config.toml
model = "contrastive audio-text model"
dataset = "single notes of musical instruments (NSynth)"
train_examples = 184686
gain_aug_db = 10
noise_aug = 0.002
time_shift_ms = 100
n_mels = 64
hop_length = 160
input = "log_mel"
spec_augment = true
win_length = 400
tokenizer = "word"
vocab_size = 106
loss = "sigmoid"
embed_dim = 128
encoder_arch = "mlp_mixer"
encoder_norm = "layernorm"
encoder_norm_position = "pre"
encoder_activation = "gelu"
encoder_mlp_ratio = 4
encoder_parallel_block = false
encoder_inner_norm = false
encoder_drop_path = 0.1
encoder_patch_size = [8, 8]
encoder_conv_stem = false
encoder_layers = 12
encoder_width = 256
text_encoder_causal = true
text_encoder_width = 256
text_encoder_layers = 6
text_encoder_norm = "layernorm"
text_encoder_norm_position = "pre"
text_encoder_activation = "star_relu"
text_encoder_mlp_ratio = 6
text_encoder_head_dim = 16
text_encoder_fused_qkv = true
text_encoder_bias = "all"
text_encoder_qk_norm = false
text_encoder_layer_scale_init = 1.0
text_encoder_parallel_block = false
text_encoder_dropout = 0.1
text_encoder_inner_norm = false
text_encoder_drop_path = 0.15
text_encoder_positions = "rope"
init = "torch_default"
residual_init = "scaled_by_depth"
optimizer = "soap"
beta2 = 0.999
learning_rate = 0.0014
beta1 = 0.95
shampoo_beta = 0.999
eps = 1e-08
precondition_frequency = 10
max_precond_dim = 512
one_sided = false
adamw_lr_other_params = 0.0024
max_grad_norm = 3.0
max_steps = 2800
batch_size = 64
epochs = 1.0
lr_schedule = "cosine"
final_lr_fraction = 0
warmup_steps = 80
weight_decay = 0.1
adamw_weight_decay_other_params = 0.05
Rows from block 6 of the audio encoder of a small contrastive audio-text model, named by matrix and row number. Rows with one number belong to one neuron. Each number is 128 + 24 x the weight over its row's rms, rounded and kept within 0 to 255. All counts start at 0. Numbers have three digits each.
After each neuron's rows are labels from the 100 clips, of 14976, where the neuron reaches its highest value: "top examples" is what is common among them. Only what is clearly more common there than usual is listed. The data: single notes of musical instruments (NSynth).
# fc1: MLP up (encoder.blocks.6.mlp.fc1.weight, 1024x256), inputs 0-255
# fc2: MLP down (encoder.blocks.6.mlp.fc2.weight, 256x1024, transposed), outputs 0-255

fc1.427:141125104147148090146166177130124088138145136111089106130117079117100103133116101145086129173125110103091091127097166136120106149113120124173154176090141109133105135147147074116151131090147101128130105127122104148110120122086128119125131133156168132127108103145110150121149165132127121161127158151154092125106136114100118089155135142117140089105110124129108152137189189094146163117120170118112130135121136142153113089102113129116161145122124144134099124136118149130126119174114121115140147088114091146092137136149150135125105114137116136122123150103119066121155115092119146146105147124153132125139131151155154134140153108162135164136029125136153110163122116113169143072111112129109140136108141157133131107155109135110106148100103114105105176112138063178119103158126158
fc2.427:166117142169141092107112130112108158128109129144123113131090129128159136107165119115149146121123138131175141108146160101098131104119149122067093105158139135122144150133072131165117118144151127142142132115094144129097111130128186107164150163151125119146118142107125140127128134184118123081124123142127170144122144159091109162145114130189104105138150090139143111130110144107156109115123096134136146119121114141092138146137142200181118112130125127129112117075151211157166138092146134109145096109109140086097145145101110122171127145134142112105122143118123115117135123113100090115139156118151157109123142104119110130109086124097081104145098110154116123086120181105098146148120109134169112169117158128101114116113152122142143127123131137131117122212122125083104122111177104
top examples: pitch class C; pitch class B; note: B2; note: C3

fc1.570:135141129119146193173113147125150145134129151118125082134115148130135095137097145122106128102110135158146125163117108117166083097135083109151139127183113079081103153135202128139118132157105103139111095147143135118154094100156163157159168097119128105161110134139109107142171133147099087104117132129131135114172116151112099125158091127142159160166135110123109132130104158093149127090160170149118144129090147155153107167107109121108134092075128136127129121156119142123161121127141082125115145103132137111167099142134173129119125138106127100127166103134052120121062141114138111111153094131116105143091132111107104063148139162095149140158111139130151096132163167137119129161104134131123138108121159137125122144121102106138093123105152136119150152101111137102134126143118133
fc2.570:109159148108115118109123132119106099129126105117136169174103130130118158138166121156103145109165136125146111091163151166118139140122158170085124135103128159134113094119083111147137119124137121098096167109120131118093125167127131104103115143136138135118106127129139121112123102123132172161099116100146095126080153105157157129094183127114150103088113131111137157092149101129125153165104066097109074118135138101074131113143163139155098156123127151112139147107076121134098126108116158116154115158121090137115153118085122157113115098159120162153124161152191143159172159129118114097103144143186133153125135133117103174106108112137146132067139144159130150099102124108107137134154132111121154141135089118153116126148139120138119106181121154129140152162135071147159132098164124
top examples: octave 6; octave 7; pitch class C; guitar

fc1.64:126127133101106143141160103161112147127154117125130141173105105144126122126149145098117065133125121116118195110098163129093115138106106148152079132134105138121209133112087127132116149075150138089113089145127137110163137086161150108097110087130101080121140111154145132144132069130105139122131182173122102131113142139155137127143160092163144131154096171140112143087135111140162133164164104135125109136159145121131150155075144072125149117129071135100116124130114135145154154161144123136138152154127134116110119120127114129174072092145136166155109092143140123125114126140135115135102172114143125115123099141132115154103138157114159127136139134123106121079148146107149129123088190187100137120135123130152114126107148078122127104122125115176114135134134130103139130147153150
fc2.64:091154135131114092090116124088113143102084113143123136117147150120099111112137132164123173119154121121144093200136174126135150132112092101152171144083117105166037139109141127134137137178111124126121138144137113164160115182123147125143134167142131153133108127126123137143098180108147107095128079091124175082124208110138143145086098166088105106106133091119149155133130143117125109108122127135163151128150101102120129115134111144144147110155130121156168138155136122119134099108116146171160107128119119118145121151091136132076155148118149133067150136157084115138122153113126118098130102137125135130145123112135134136106132099145102129134159155112128096162140141121080139126184142089109125147129129137112131141063107136140145144132109135097125118117157112163127149114116142
top examples: bass; octave 1

fc1.741:107146094134150116120105104107138157147136090113123155102116142127145140115078124125111132150147157084134144141130149125131128169114097135099111142124177114135160139155133107145116148139094112140124085094117115163088134091137171113125166128118149148128126152114094106152136122124116134085149103134150119147118189152064147128147112085137129131143105172132127071146117135117133098136115111142146128170151153150180138085103118134119158159148163099109085134097175153143081087126144081122148122155114155125136144085131121107106126108113103132118124163110103140111136120118082126122129136155188103141112162114154151129173155114087151113101067120141147116115119126127155119149101105116122086120165160136108069111110140117107142156145114117124087145105141137126155117105099193
fc2.741:140109180135144100140123115129100126168129159138186127169119137158098103125157105115148089121128138141071093136142139111101106138077113163088131105093118156108126128114086116152135116105106088182059145136157112090103159130125119136091110165136133099157136144130146108112139144100108125130083133109118120099151138133145125173144131135158112101154137109123150118128131153165141128110129067116148115133099116135123134169115093110111107123107153133130118118115159169113111143136098133123139138120179151147084130140185148122121105151140154132113168121115110143097109140127085157105159123147126125102169147141113150117087139151102152133100142111152135157134141206117141102109124126149140141148116128095134072103099164161142183176104149153118106107161140111125144122129167129
top examples: pitch class C; pitch class B; note: C4; note: B3

fc1.441:117138080146097148139107152159095123109140148095151123105162081133108086131112097112112141171115107117148144148132133104140145159129186099118143133139136110137056133156129134148111092157138124081148131135116156136071141121126112157147164084135128093135143136111153135165138118158137134181118164093126133109088149142138158161126108146118125120153101125143167105196120084122113097123119128114099145148116102110100110121155112098116131093158130123157157111106141134140116126134113120136109114158115123124119166087133134126120165147120108149146128137146152151119146146087154104175125150094114149101127118110096095146110118149156183158146161119132126089122124119167099151142105081179126124158170146121135103081153097166167124107169172152131138158122112165150101144127153146
fc2.441:141125144127150122131120127070129125134167107159144120102167151086150141136108171137120103123129129140132135096118111117080167098123184098149113124132154098139157148139117131149147112109113129104126141165203126131140139135103131105119119121105136077081167112098116147103151161148114151132141141117154128170142059163118131133132108103132129128129157092120101135090139105173137125140106133132094131084135131145095100130118112111110140163132101134129148149118116151144157142144105151117134108122131085138134128127125124125152141139147101103175137203111118116117138129163120115097149126094128126106216141130125118157173147165071125089133080104088131171129185062129126116139157150149157124109118108144105137128145119127120092130153133121148114078112137152105095120108144131
top examples: pitch class F#; octave 3; note: F#3; instrument family: organ

fc1.679:129202139131130150125120112106085157152140160134135141116111109109081133102143130113118107162156132136166119140130116111113116163175102077137154108128105110092110158100097147146119140122124139146099091118109151102074135105115164173107110109176098116106133124116111114159128146159118138142137173129100145129069095113125139154105152155107130120103151117090073109112132087119124107146107123115153164141108103121117146118145155102120155164151170161114161152160135106128105149124128120135121118157090098176091135081122165139179108107132151108127117135134126099117134115114084083092106104119118175121159096107149104124142130126081127132084106092128116090155106096121137147093131105116109131121113132120153080119108083117103131164143135102102099143144122131147081123152160120
fc2.679:148130093093128173116123143110142136124133154172161088093163107107101132151176153125150165109110123137160133118127156141117153090129154136138122128212113119169134102132169134128155142117122147105145113138163049095162145129142127152138148111139115094089132127111120107127115121135137069088138095168147115155100158166134118089113111133136106127087113105166064161106132157163137110116149141113084102068157110142100112141108139101114112117164097133131153159124124144134130110152093129153126121120103138107153127152113140130099116140116129123148141164146113157111104097122171109176154158138140169110127096106138132180111101137096103113160156149107107180145154117123110119122123134161129132110105095141154150105122134145124101117149127127131086129104106147117167106132119158
top examples: pitch class F#; octave 5; note: F#5

fc1.632:133143118136090159139101132095128116138148096137125093140091120104100176130118155111139170157144127150085113182136129121095154152152122172096147122092087068138095129179148095133124114159134125139149125135123133135110115117145131124113137168117120155135178110110172132181155183112140088142117123099124167145119106101082151099160108095116103128139147122145127134138118184150158085087156153126095147150112101131133120144134098116115145130145123160151150089133124150131119112106128140160124101157157109134131121112113139137160160132096111111137130138092122117165157165118110168160109123123108125110102140126118075104097156127095128122097126081143176134160128145126163112097161124132121140119157158138082131088179135131151076170099089119130153148116095141115165131131135125
fc2.632:129097131087152131134138126144147172149123164114138128146113167138132120120123121134139105098095140115140125104146155085153116129125140090136116115177172186133145130116096165121133142114130109127177160137132092090126142128108136130152157131139193116122089092164070141108135079135106152094117136156121120101108158151147109136118144161152128123169090110122159084126147074114105183153102119131139075124119129128150108110136122165125130137119144082075108108103099148102121166115171145114096146140144172102171145130121127138134097118135125137148122075145136129094128132138106153071171156125111109138135138131092158117165121151130128132137146101107136117091097127109048150147136116114169144127086110092149118116103136131104129139139128128150109155140162093154115140104157137
top examples: octave 6; mallet

fc1.745:134134066166144131151118148112093102163138096138138128104146119090139108109098112132140161173134158118120127115132147156118085141130140125126134097139151094146122117106117168133142119125126174148091110117069159130135134081167116156185127089116142117108120091091134147131118170098148147106163126128145104105106081113146104171117126123116156146159099091131108110114103131085144151109206148093130109117124105126108149134089154097115115137104090129117096130129181184132112135139111088141140118131147145104177129109108144147137130164127111139105124113181150127105097139185106129133138103156092122143110101119142093102130162109151139144127162143169155129135093159124131100135106109100139134147146150135131095162141092104134100171098132140149123143109119144099156178142112139
fc2.745:092146157092101113109095160150144147092135157129100122106126138142132142145117118079101142106101130137067132147146135126100118124123122142090144140118133116107107136164170143128155147130112097145130153118139093154138132134123151092093146149108111148160138133173132125165118089126102153105137123072127126114122175167131166086134152146125131146092149139153163138125144108162097115114102093138136144120131139157123118092130151131131132094144162150147155126131083066177149125104129190098116131131121123151090115142131129124126109065137130108139122127148096144127143159118106125130106087084143110107148189121092127146134124140139139156092096125100067127115215125144128133145152109153110130136110106123093164131115188140131121130163126120143111097141170185137095127147114114
top examples: octave 6; pitch class F#

fc1.450:102125154127134124165105133135121101145137143139101133089114135139129093148118122117101127163158128114113097157107142125120179155090161129117141114141128160139074136113142110139101129127183150133155087147144156208144099123145185141136146145126116127124146073131131158139120133094146113110148141101112127153078089115165127151123121159140115140136152076092123109146106093105121168133137168131136088128096151156121137140103118105139113100100134117142162091122106116176084126168136140095091114098152136153181124124118150136109090153134126129133150083173140134122148109095072102106165119117132155113121095114098139133133114141158119136140097082119112132128092133153144131108128102133151072147145121124111116122104096145117137108091165102110116169086100191133145126159155133
fc2.450:109130112168131143109140123165115139162156173119147084107127139069122159155117127123134123115090133138135115153154140146088113109140147090138138098148127096109139121117175138187108134091109099125114107121144141105087185154111123111080176161150161132126130165115115129148182113165115145147107136113161100103142134165142117096198144112132133102116129145128082131124121133170136128137110074138135101110172138124076112106115154148123142113162127117167121148168119133154131146130133136143082092133096092086094134133122139147135124104116100148118134145111127135172142176125123105127107105098142116135159130132131086122109137118088151117117148130104100151129206092129125103126131130151139133115129103158149146112154137131141091148116145133135067087179079133123134141101119122
top examples: octave 3; pitch class A; note: A5

fc1.240:125170126118099104134091129159122109135155134136120126138140087166107143104110118128125144137142144103143127149115153104089115140155085160081099113104124076134186158134118136140107143093126102088116117134141117121123118114137116118092136125091139143143145122129117106122147150134080146174107150144110134116160150139126127094149118139172128111122126168138149119100128112152155108160103125178119135117099114155150132179092156067112173090127125147086168139116081090148151166157124133152165095112142151145116140145101087129168156116141173144140102118130116117134143121134134091176151192100112127121117125135156114143121144110172124144152113145081119106122174106104140112131116152156112158113158106124161142102153150091130118149093142143165157107127139074163122077139179139
fc2.240:129132120118139159100155075109123165090118100147115127150132135130136119133159119141124137129146120128098128128150090146155135109112145111141164150081149163155084127133136110140136134203126110124139131091135104136154113168138160120127086104158125107153079134096137151119132153149128108091153129121151157135098155150113107121106141146148112150106090103138142147146139157092143161136117167104126148141128118092151137091128098146145119179143089134168116103114149186080111143111097145155126154141114126168174128152100155173070102118110125090126163083066122115138076109114101118100126089145152123125138098130103152110129125165076124121115135128133124148120105129108097134117189134090144110134093165131179107125115133151112168171156122125126112146120153111154115147101118126
top examples: pitch class F#

fc1.30:137095163146118155107110171114107098156062137106147135113121156130175099085147145108188110136146145148122120108146147124126120135136099121157139158149121140120101090146176169153133108109109127099118145086171115094157115174114075143156090111127103106122112131122114100108143116156111139140124157085110144111115170157133134113141094148087112131117103159146124113144152121125102151103115177128146091136120130123097149128089110150166169122167121123113146093114137102157125162125089111114131140172103134183145121135117128134137133132130079133113193145161114128153096108151110144153109120134091125104097130132149127144140140156145128103156130093154145106100137089108125109126134134124157154103189191103110145117166099144126124145158127147109146116109154148124115101178138158
fc2.30:178119104130105087122101143117164114099120119159143141092113107111184134109147124141121110113168115118123138093136130154114138107177138079109113112149144125105177169144153106110132119089106100115149127159137132122097110118139180117092171163102144142143130125106099153129082173134117152119126134149136133138115096120133119130135178111152096119150135083104148151107117142081127112155116152112134091155149124120120130117151095133108131171063156112134113133110166173092176099123143117124109096120153115105138165157125128133146143183123192114144133138102092128096123152157148088140164121125178135113134128142085102104190124141114136099153116117148093086117129117157139117113134120158138084122131106192116137136134125142099152115115119131134124158099127163137086131148100129
top examples: octave 6; pitch class C#

fc1.17:141111138128139130151150163145124139164132103120170124116128152136154098127139172109087137143104126159147118188120153112142096113121138119131161099107091152141112113109124143135139166135132160119125113113098122070143123134128160150162097120120135119110132117123113116146151141135106112085143148134153128091137094114181133092145145121124122120172107104127104082151108136148125181131148092103123108110132072102121155151138152181118113126148124131159069146148155177118100117151137082115131114117179140131119079115092109123098148113167140101146104168106085102118104152149108146144181114172087114128109115155086101152131157135144166182104129088142156142162094142146141137142115118097124140115117154105094129169132154115103109131114140092135091095129098162137167112144112093
fc2.17:153185153133120145101130148114106116117166136127145126106119141135109117129114088144175114121085100093121099138123149152134098132130086130149132156109124106061173130120174158128100126121127129128110144148110152181099114149124134120101135145113186102139119138135112108132080112090104142102145115126110101075116154154137110149166130149142119149073109134146122156109118131103097081132116118148083127148159120154147112097097178114136127124106129113099127121148069120178125135125150213100139136133075109144089152120198159131146108129124109160100161105154148182155165163097118128144105141108128132141141149135104135128180112120121124111123105147085116110116157118144130127114138135104140144116139065122134169106122123105130135155143116153152165126138143135145109138112145122
top examples: bass; octave 7

fc1.99:113153113145115128148138137114163111143112151133140098118141142157109136109116109081130127152113129138149122145089133128089111161160096131117141103151109119118157148087128159146113116125150092127138115088109144075103148121146138141099113128097102131118151120148116075161124137125102112152169216141138146076098138139133128103130114158111130143122109135105109139168126174131156090168141136152145149116108128070141145120139112131072105119163142134134102153153133139113155122155171105155131102130093142096094105128148112103144145143121162124079083171118150113107118103092088106100114119112137169120085104140150140105143142145119156146088115120104125079103107077150127133137138109172088138114131103148128114084117092136098103148127171094155143096155150114136159072142163136
fc2.99:162120124107158146119130122116121175095141088157119116113125114135114102144138136155156134126118160123185147149164144117135136119152159143169118165118130112119153135145128106158137145123135121146117078129133121167128110091127166137114177126160128101149099106164078133133127123131109100090128081128098141136128112156102117116091113102182101112092132101163101173088136123098102097109140138103105126119134142149159129124114116109131154142147108126097171104113115161140093127125124135183100150135120115126164155149071104142092132139085117120116117129141121171141117114131117090142173115164128123104152069120127106206137089128077099156136124122128115162114114203081106110114139114144169156135113132162143153112120139146144126122152169171123115122124140111133130179120100113
top examples: pitch class F#; octave 5; note: F#5

fc1.3:132193135144144126155097098135138082110152142157138104135116108109081106092133077075113122115144114150116092089117162152152130104132125106129107106119122175128118162124111109160123122101149138178112093148119126165103099107146146088171169143120083139098123122131107165132166088160173114107107151174165099122133123108105110109131104104148132107126141180128136120124127173103151101142104170112138201114109149114152125125109118084122133128106107119096119149126124166119096123171127110128165124118123102106111109136153126094128103113132109159138107109152108118165159094080081144120151105155098123120112156165116117109137141142175115100116134119183098130143092152104156128099138112161107121129140158149123161127106108123127127113092132099103127138123116083165125124113137140
fc2.3:157143148120136083132122115114112118134125126119146128110120140136141182120147159149123140126131117118111130184117132121091103093111119115108115152141134124133131144077110126140127125166129105154079111145141114168135163139131153102118103124124128149139121127125172097115102118145094153150089097100154140130082162151107137124138126089151151116132132107171145139171145141147131155116109068106135107127129131126124130122133130103110113088118106196085143119152090135106120165152097123138131177126119110116145163121075127134138163169145108066088134152128155106126107145145156141162111163146150150090140094145151139166087126085131111150093096081129136108174171147094144145116113125102109109170129132127164084087099136123131116150148159146118068122166105099152153103127154179
top examples: pitch class C; octave 5; note: C5; organ

fc1.144:120144112152133129155114137134119089138116124116083127140132129137087097100101123110099109115126142096146145137060142147140127159146132117106124122086141158140126158133101157155103132108137088162125112107119125137089133110157085098107156098143118156188145106128113129156139143108123124110133145089139113156147178134134145114136136126153111124118119134076170088107170181134162120142111118099144162118079130117135105133138080068115117135134135152124098110142164126110119143170127127118164112151107132089090132120116148124117103109156123155104086147137077122126157128174112142120149134146171125161112175125159145168150152131117109144139071101105139110125094103110121122103138142135121086137173189093115086124147097126138099151113112118127111133150116096173104108139110196
fc2.144:136147165182126090110126139112092148139127151171146133117117137126123156116127141129105155097143079108106128099091128119111128103094143095102136095087121151138137170121150134142152103126123105149115171139142057092089099138113147168097091135127137102171145162107172162103129153171116163095119133160153125092120135155105140162152110126182123127157119099162098086141152178137152065126106113113162106161069094126140127137120112132112114138113134180127115133107158170134123145112125122094135150117153151136074130117113143103147086150125132093136152103135108064142111124133140125160110122149156114089124155124104171107112117131119120098140107124120163131169138186135146169135125118143149108126111102119102116135101155115128149131132151102134132122145148117131098119128158161
top examples: pitch class C; pitch class B; note: C4; note: B2

fc1.475:163162124105133165115143132067133113122140106126088139148127123157141144151144118120111150123151184118132144128112167071138189134161127166129138117123145156067106153139130118154121163091157171118141105154116101150125141175086135149126113089101117117138136140149117144142132103133118138150107119141130172116099111111150118189150167153116089114106152154082124169150153135175124150136155139082121136143130132133142158097155115133076108098100105124136127128123113090140126140139115111086167145158158089083090133148110112080171111125129191153134131133125147138147124115141077124143106094120116126132118112141130142120160095141104079136114112146146125116151195105106141112147137107144095093123121124111148118125143092124109134129142162129142116112106116120123107147112193162
fc2.475:132114156151118104129144145098129121131141132153138133102129122110092085131130192119135114135121121118159147142110126189090091132126091088154155105162110132152131069108118131132147109095144136108103135130165114085114157119143139104180153120162163146104154107103153125118125145144091118095101159123083111181129122132153113080095112137162128143112132096146095122111107133143139115119111102138156124088157144114127113128121131152142163117124146110103119135100168124139119124136116196155112115153051121122152133089160156146110144158134096171155152131129114132087100120129175117114120131100127114136115158110153129132106134114151176157147140162139137159105087136131143125121131109183159147125091137205124124108126164170125119121129143131134096091146087100152130087142102133
top examples: bass; octave 5

fc1.445:124113139092145119173108067140144151150174148155118088146121128137089155132091133113123143136140112141125106109130149109114130155100148123181139133164099094071168099119152133139125142110099120113138153141140178119135083112153112159160121139135163082160158133119134125125129145115147132142143149176144152141117149083133146137166110099141122154158146111103115142118109150089124127140175166096152135106137127127130116157128111086138171144108109141127092139129113161140172172159113117123155115125129113114134124115126104103168070124114089169115161121164103099142122128125106124160115155121159164127121111139173144127157151112134135102174146136132138144079097153123132100147110142090096149119104106140121110130101103105105119138046134158158137151115089062102157128124107124
fc2.445:117159149106115121109097131114125106085150130124140143118108098107119131135147141135131133114158156134133130135132153106121111130165135156105086128115162126167045153133118105109144143133126105114149146124138119150164150128170112071123153147109100152130098095113124093123094119146098140143112111098119135123105148148110136106146128142123149080122099134203137165138159120129130139132110112113170153165120136154123126156127138161137168129154131109131125138094107098099138126080095148103095129111107121109124160149058088133102175082133165100156118169123167112117126108140121088108115107146123104133137159123070122154133113149145127123099126171190134131164194147128110134069144100142122122166116129126119156170131145171130131138204113125118126135115150089136121116115142137
top examples: bass; synthetic; octave 5; octave 7

fc1.708:133097102159127176110168106103140136166132110092131156154153080145093151117135129101120109147115123166097110105139148131108116118146118166137094135136113104107147153132189104107132120100117164090131136117109127127143099152156136121168122119112126107120136107088089124140119064120132085126125143138111077140081118132143121143139099149138116100142175169160125148092137129130143133102191163124141132101157115142136143133123118107087140136103166125122122115183101133103117162130123149150111151166078135096117103136139154122172116127134138156130101106100112114088110117134161155063101155130110160152061138111137130102126102089118133141149131167113118142142157152170128107126116127136125151124147162157130141083164142092086132167153132117168133129064131097113112110130124114
fc2.708:124128189098114083124120124101123104105168090139127113127093161129130115145152109145133132145126125100164155123141110111203140189145068103145118126159126128127074124093104112080117125146130119125141118140119127085181125101148150134182137113123196136136146098132146102108121157135127113107133143115116158113143170145116173149114130152088099106098101128120130147123142198107149112131139126195123139138080138113095111101114125153133162079157131123137123114146150093111166124126120143161105136116131130141135138146101120132114137091117170101101127167121123156132145143097155099120150096142125097126132131111134126172113140088163078130133135104154163099124066126104123135127140115104143116126131140132126101202116107135152118121126093165114163127149116128138134131126155114
top examples: pitch class E

fc1.738:122129141123118106109120176155107129100150174128113129136169100121107102162157126156110131090149158143153132104128111153116147127098080119126124136151116152131149148132102123111134107109125147137104106125141111158135131119128155116107178164125154131154087121098142137136123103110133120099102162082104108119121124099131135146133152140113126196169173103104113119114139123115133145111104109149076161150126150113128131160108135079138111135082150145087119126118170108123078130119095119131103079129101097131134133088084118106135062094091103140105149128137100098096138119117114135108148154126147121105109087142062178146156167140140099080127138131090133136098105100144145149111170127134136091150156137101137112121144162166099136148105155110141099102123110159118096091147101192
fc2.738:119145120129087147101111085133111135160092125153157100142119126125112160103154126151129134086127112095073153110094138146099126097130166132112130100103119129122138147108167144126139164155134113115156148163147084084081127150118100152114082182133167129132147157148142120138153167109130144132136115115146115102163165115155087104172090112157133102077103181130087125157153162134150111141141116099130079100144104111102139128114137139105161111086110152150137138125128147165112111110142118118129112109148119122119108132120184122101137184128164137096131126117144107154125153137112148138102078098151153136154160124154118117112132162079160102129159118116114142192160120144153133105111115122129160115083111151124086095103146125095130131142132122147096104185141159163124106116121142
top examples: pitch class F#; octave 1; instrument family: organ; note: F#4

fc1.725:127079087119122119101161101113111097152086125137145157146114124129149111097150159138120114125158131125123114153133092158167108170084130128159129156125105096105135175087125151135113169156147136143138086124107127119093151160129092132116100131159109142140098112175105095108110162107105103128092119159171145191122126166127154121126117136104178115131167103113157124144136124152146136157174156112162088150132148140127151118125147116165149151089141103100110132147151121148102121149122110108120129111125118108141108112125137138124124105112146111136119167074107134076147127185061112126184133099151162142137161155147127147166138093122119111105142119184114143134098142086152130127149128110082118125119099132128117191142082153144139151120097119100106124119108119139106159131132158
fc2.725:131145139150127140132107149140107144126177155159095107117101177141116099122126079118157167137120129158130115125126115096114164091168086128137110145135088146121139139156134122140095118120117065143127135142150106123125115087169114146132167158116154127136145150126120132127118130116132119108126137101126117111158124075118093097148112146150129106141078117150077107106106140070124096117114106138129133146123123105144121160138128162116103150165113130136127134102108149106143149102117123147125159100124121096107143095142154099169104151171128129119111149190128148189123114102172152137131124157115115105132117108130109131090082142133146153153104134076179162101104201184139108131119091169189131124123126142132106092121165117140130082133156154110139104160156100151118086129139141
top examples: bass; octave 5

fc1.292:160146114120134135115100144123170130122097135093145169132105109133125158136120156137117127113135150088115100110121147093144137164161116175101140127110109180099116121132164135140163160160135131160129114143165160118105135126120139115162114162078141145133100142170075144128129158082082116132125161082116097138157102143164142091092137138140129130099141135100137107161126134136077112149111132080137115138128084124184140134159127128153133102141175136118120093115145130117158120143163119142106144103137120124125102153151102122085089102093115148125145189111094105151088146118112175126172134100101122131156149114142133149127162121146114171137155070103154169149119095134136138127132136120134099093114104110134149155129123090124154143113132135087156119118104145119187112075097093
fc2.292:140114148152122123128127154125144106159142146139135096105139148138142127138113103113169099127100094130157131124122136111146126151102180128144131158142177147119134074112092158088087150088120155121133144099092156163131082146126121172088141110146143082105137164132131120103148104163118128124123134123116133110125145125052123171206134110118145129121113088139157105146101110130103087156137129158149149134131125128138112110133162137089109147100090114098127155148103111120098106121105138126166140136133162159123074100119154153174158178159103139092120084087152157150167107136138153111120135166154132135141117131166161135133122098166100109128141151123124117107126169139109144106136135147135123106118132083098139136097123159102124116087122083170188144144135110120110097123120157
top examples: pitch class F#; pitch class B

fc1.127:131114147145144162151140123163156134139123142105117166116163171158105102104091136133058080114120116128126132125134137146137140124140091137120119114139119124098087076110098136145129122183130096148125094152157186146088135088117148179120128130100147102149112138144113134120150080147161136125086145132138102128136077143140113160103127134098115181151119082101171109173118138102107166123152114073118092126134140120170162124170145118148117097112134150115119098123177163148120106132160129126136130168110173133107098133146099142113097103131126129135089164136122117118128152139145144099152104163141131125123092139140148126141125118110148162084151152148145139107151102134123132140122112117172124119139096112093128123144147147152125152154112174129154150058134108092168149108102097
fc2.127:119123168130166163140124132138111116147144131127116107134111132123120136148090113147151118128099115143150130182116144125168132147120170149151122137095108125145139100151137134098115136116135151109093173074126155130160131106101099082112121071111103122075127117095143162170124123127117139103153138178172110112113074119129105133152175128135153105087130150143095115194116115142111082128150130124165103182142107126106111138155121123101135075158110146107125179155107132121122151127143138118095137143132151153115088129133138145118137143186105128133143043097133118174140135113135117135118122158096109165171122142130099139116149119172137085120109100144156153104139149161111118113155094162129146133106073110110173118118116131120109145103139118162143092136127091129113146121125159
top examples: pitch class E; octave 4; note: E4

fc1.188:100117067149110127161172107099124176108127104124149131138143108136115176138152102149112141123172161151111113133157136100123141136125128128135163092117094115141153107102104138174121157130137097122147162128119129114142128134155110111159086089146103133130138112061132157114122172130116111097120167112135071091148108096130126128124153130118135145131127125126134068152103126091080115132101133106119142147171107133091144116144141135149105090098138099077113140116134161115108132151127106094120108155102187142138096096079106130122135186117092107153164131145091131152108169105134129147121160136135117151106124147139127164139162152149149118092091146154099097143102115112161118166144141113161138086109148124080171142146135126169137156094145111160135137128145157151152129138118084
fc2.188:144161159118138122111102174205131111126132151151111104087125168132152115140118121104130131121113063093079079132126115141160099145128137095107123137116110175117128177115139144094119135100106131151127155175146133143143134131093141101129144155088147140138144143174104116123129079107096104134135111132127137083083140127177118108112132138142101107122157131121151108135113109122133103110133153090135111166089086153148115097144146142120119146120136102182124141108140139173112105124118148093096106111145173151133087125165137142148132112167166144144126066153178132155165137116088131151144103133142115138152155100069133064178133134120130126134123133066156110132128138153149100097123138093108148137127078135122098135138114136126129121149121151123154128102137139141120159126110155
top examples: octave 6; pitch class C#; note: C#6

fc1.659:117133085123113136118121083113101115136177120128110103182178128124127155145129124131140129148131160087171145130115167139151118120084082119168112133145122094110123128161149178141107161140155132133109152119122124120128136151143087129159133111125104164151129138133079129147120098143149108128145104083121096130099121091152131125132162100099140146128125115107156079155095159154126118127103152117165121088155152131167130122110146080143139069101123150114107138116110078125141173152111103138119136097163109096141138154081161121129175204124157118138101111117102110144105120179102127147105129117195129124131125115146147183132134118102110133118140172158101120109132089126105130106134121144137104085126166080129127129137147133157152162090118168170108133140137109136124106144130133
fc2.659:094165122112107100093109142156145124107095159100119098135122145106140119147154127123117165104140081153062129129164148162133115153126164103107163157123169158144136153110114118123155113142139128094135143136130133120137122124137104124112155114115132111131116117130132130118146143160115139113106127108146172074148127141135116103106132135180140110127174145120108136108178127112172092124165110120091150164129118153070128099103098169084124172116132114152151100091161188107110130136138143079125070087112148182119116122133101153113096072144108132118142130103111107169133120162099142136124100144133110112123132125102163102132137129156146144112118105061172116151180159165135128108151109103135139152144100127123105147118141113134094133140139092143159099133178141150106166105120142
top examples: bass; synthetic; octave 7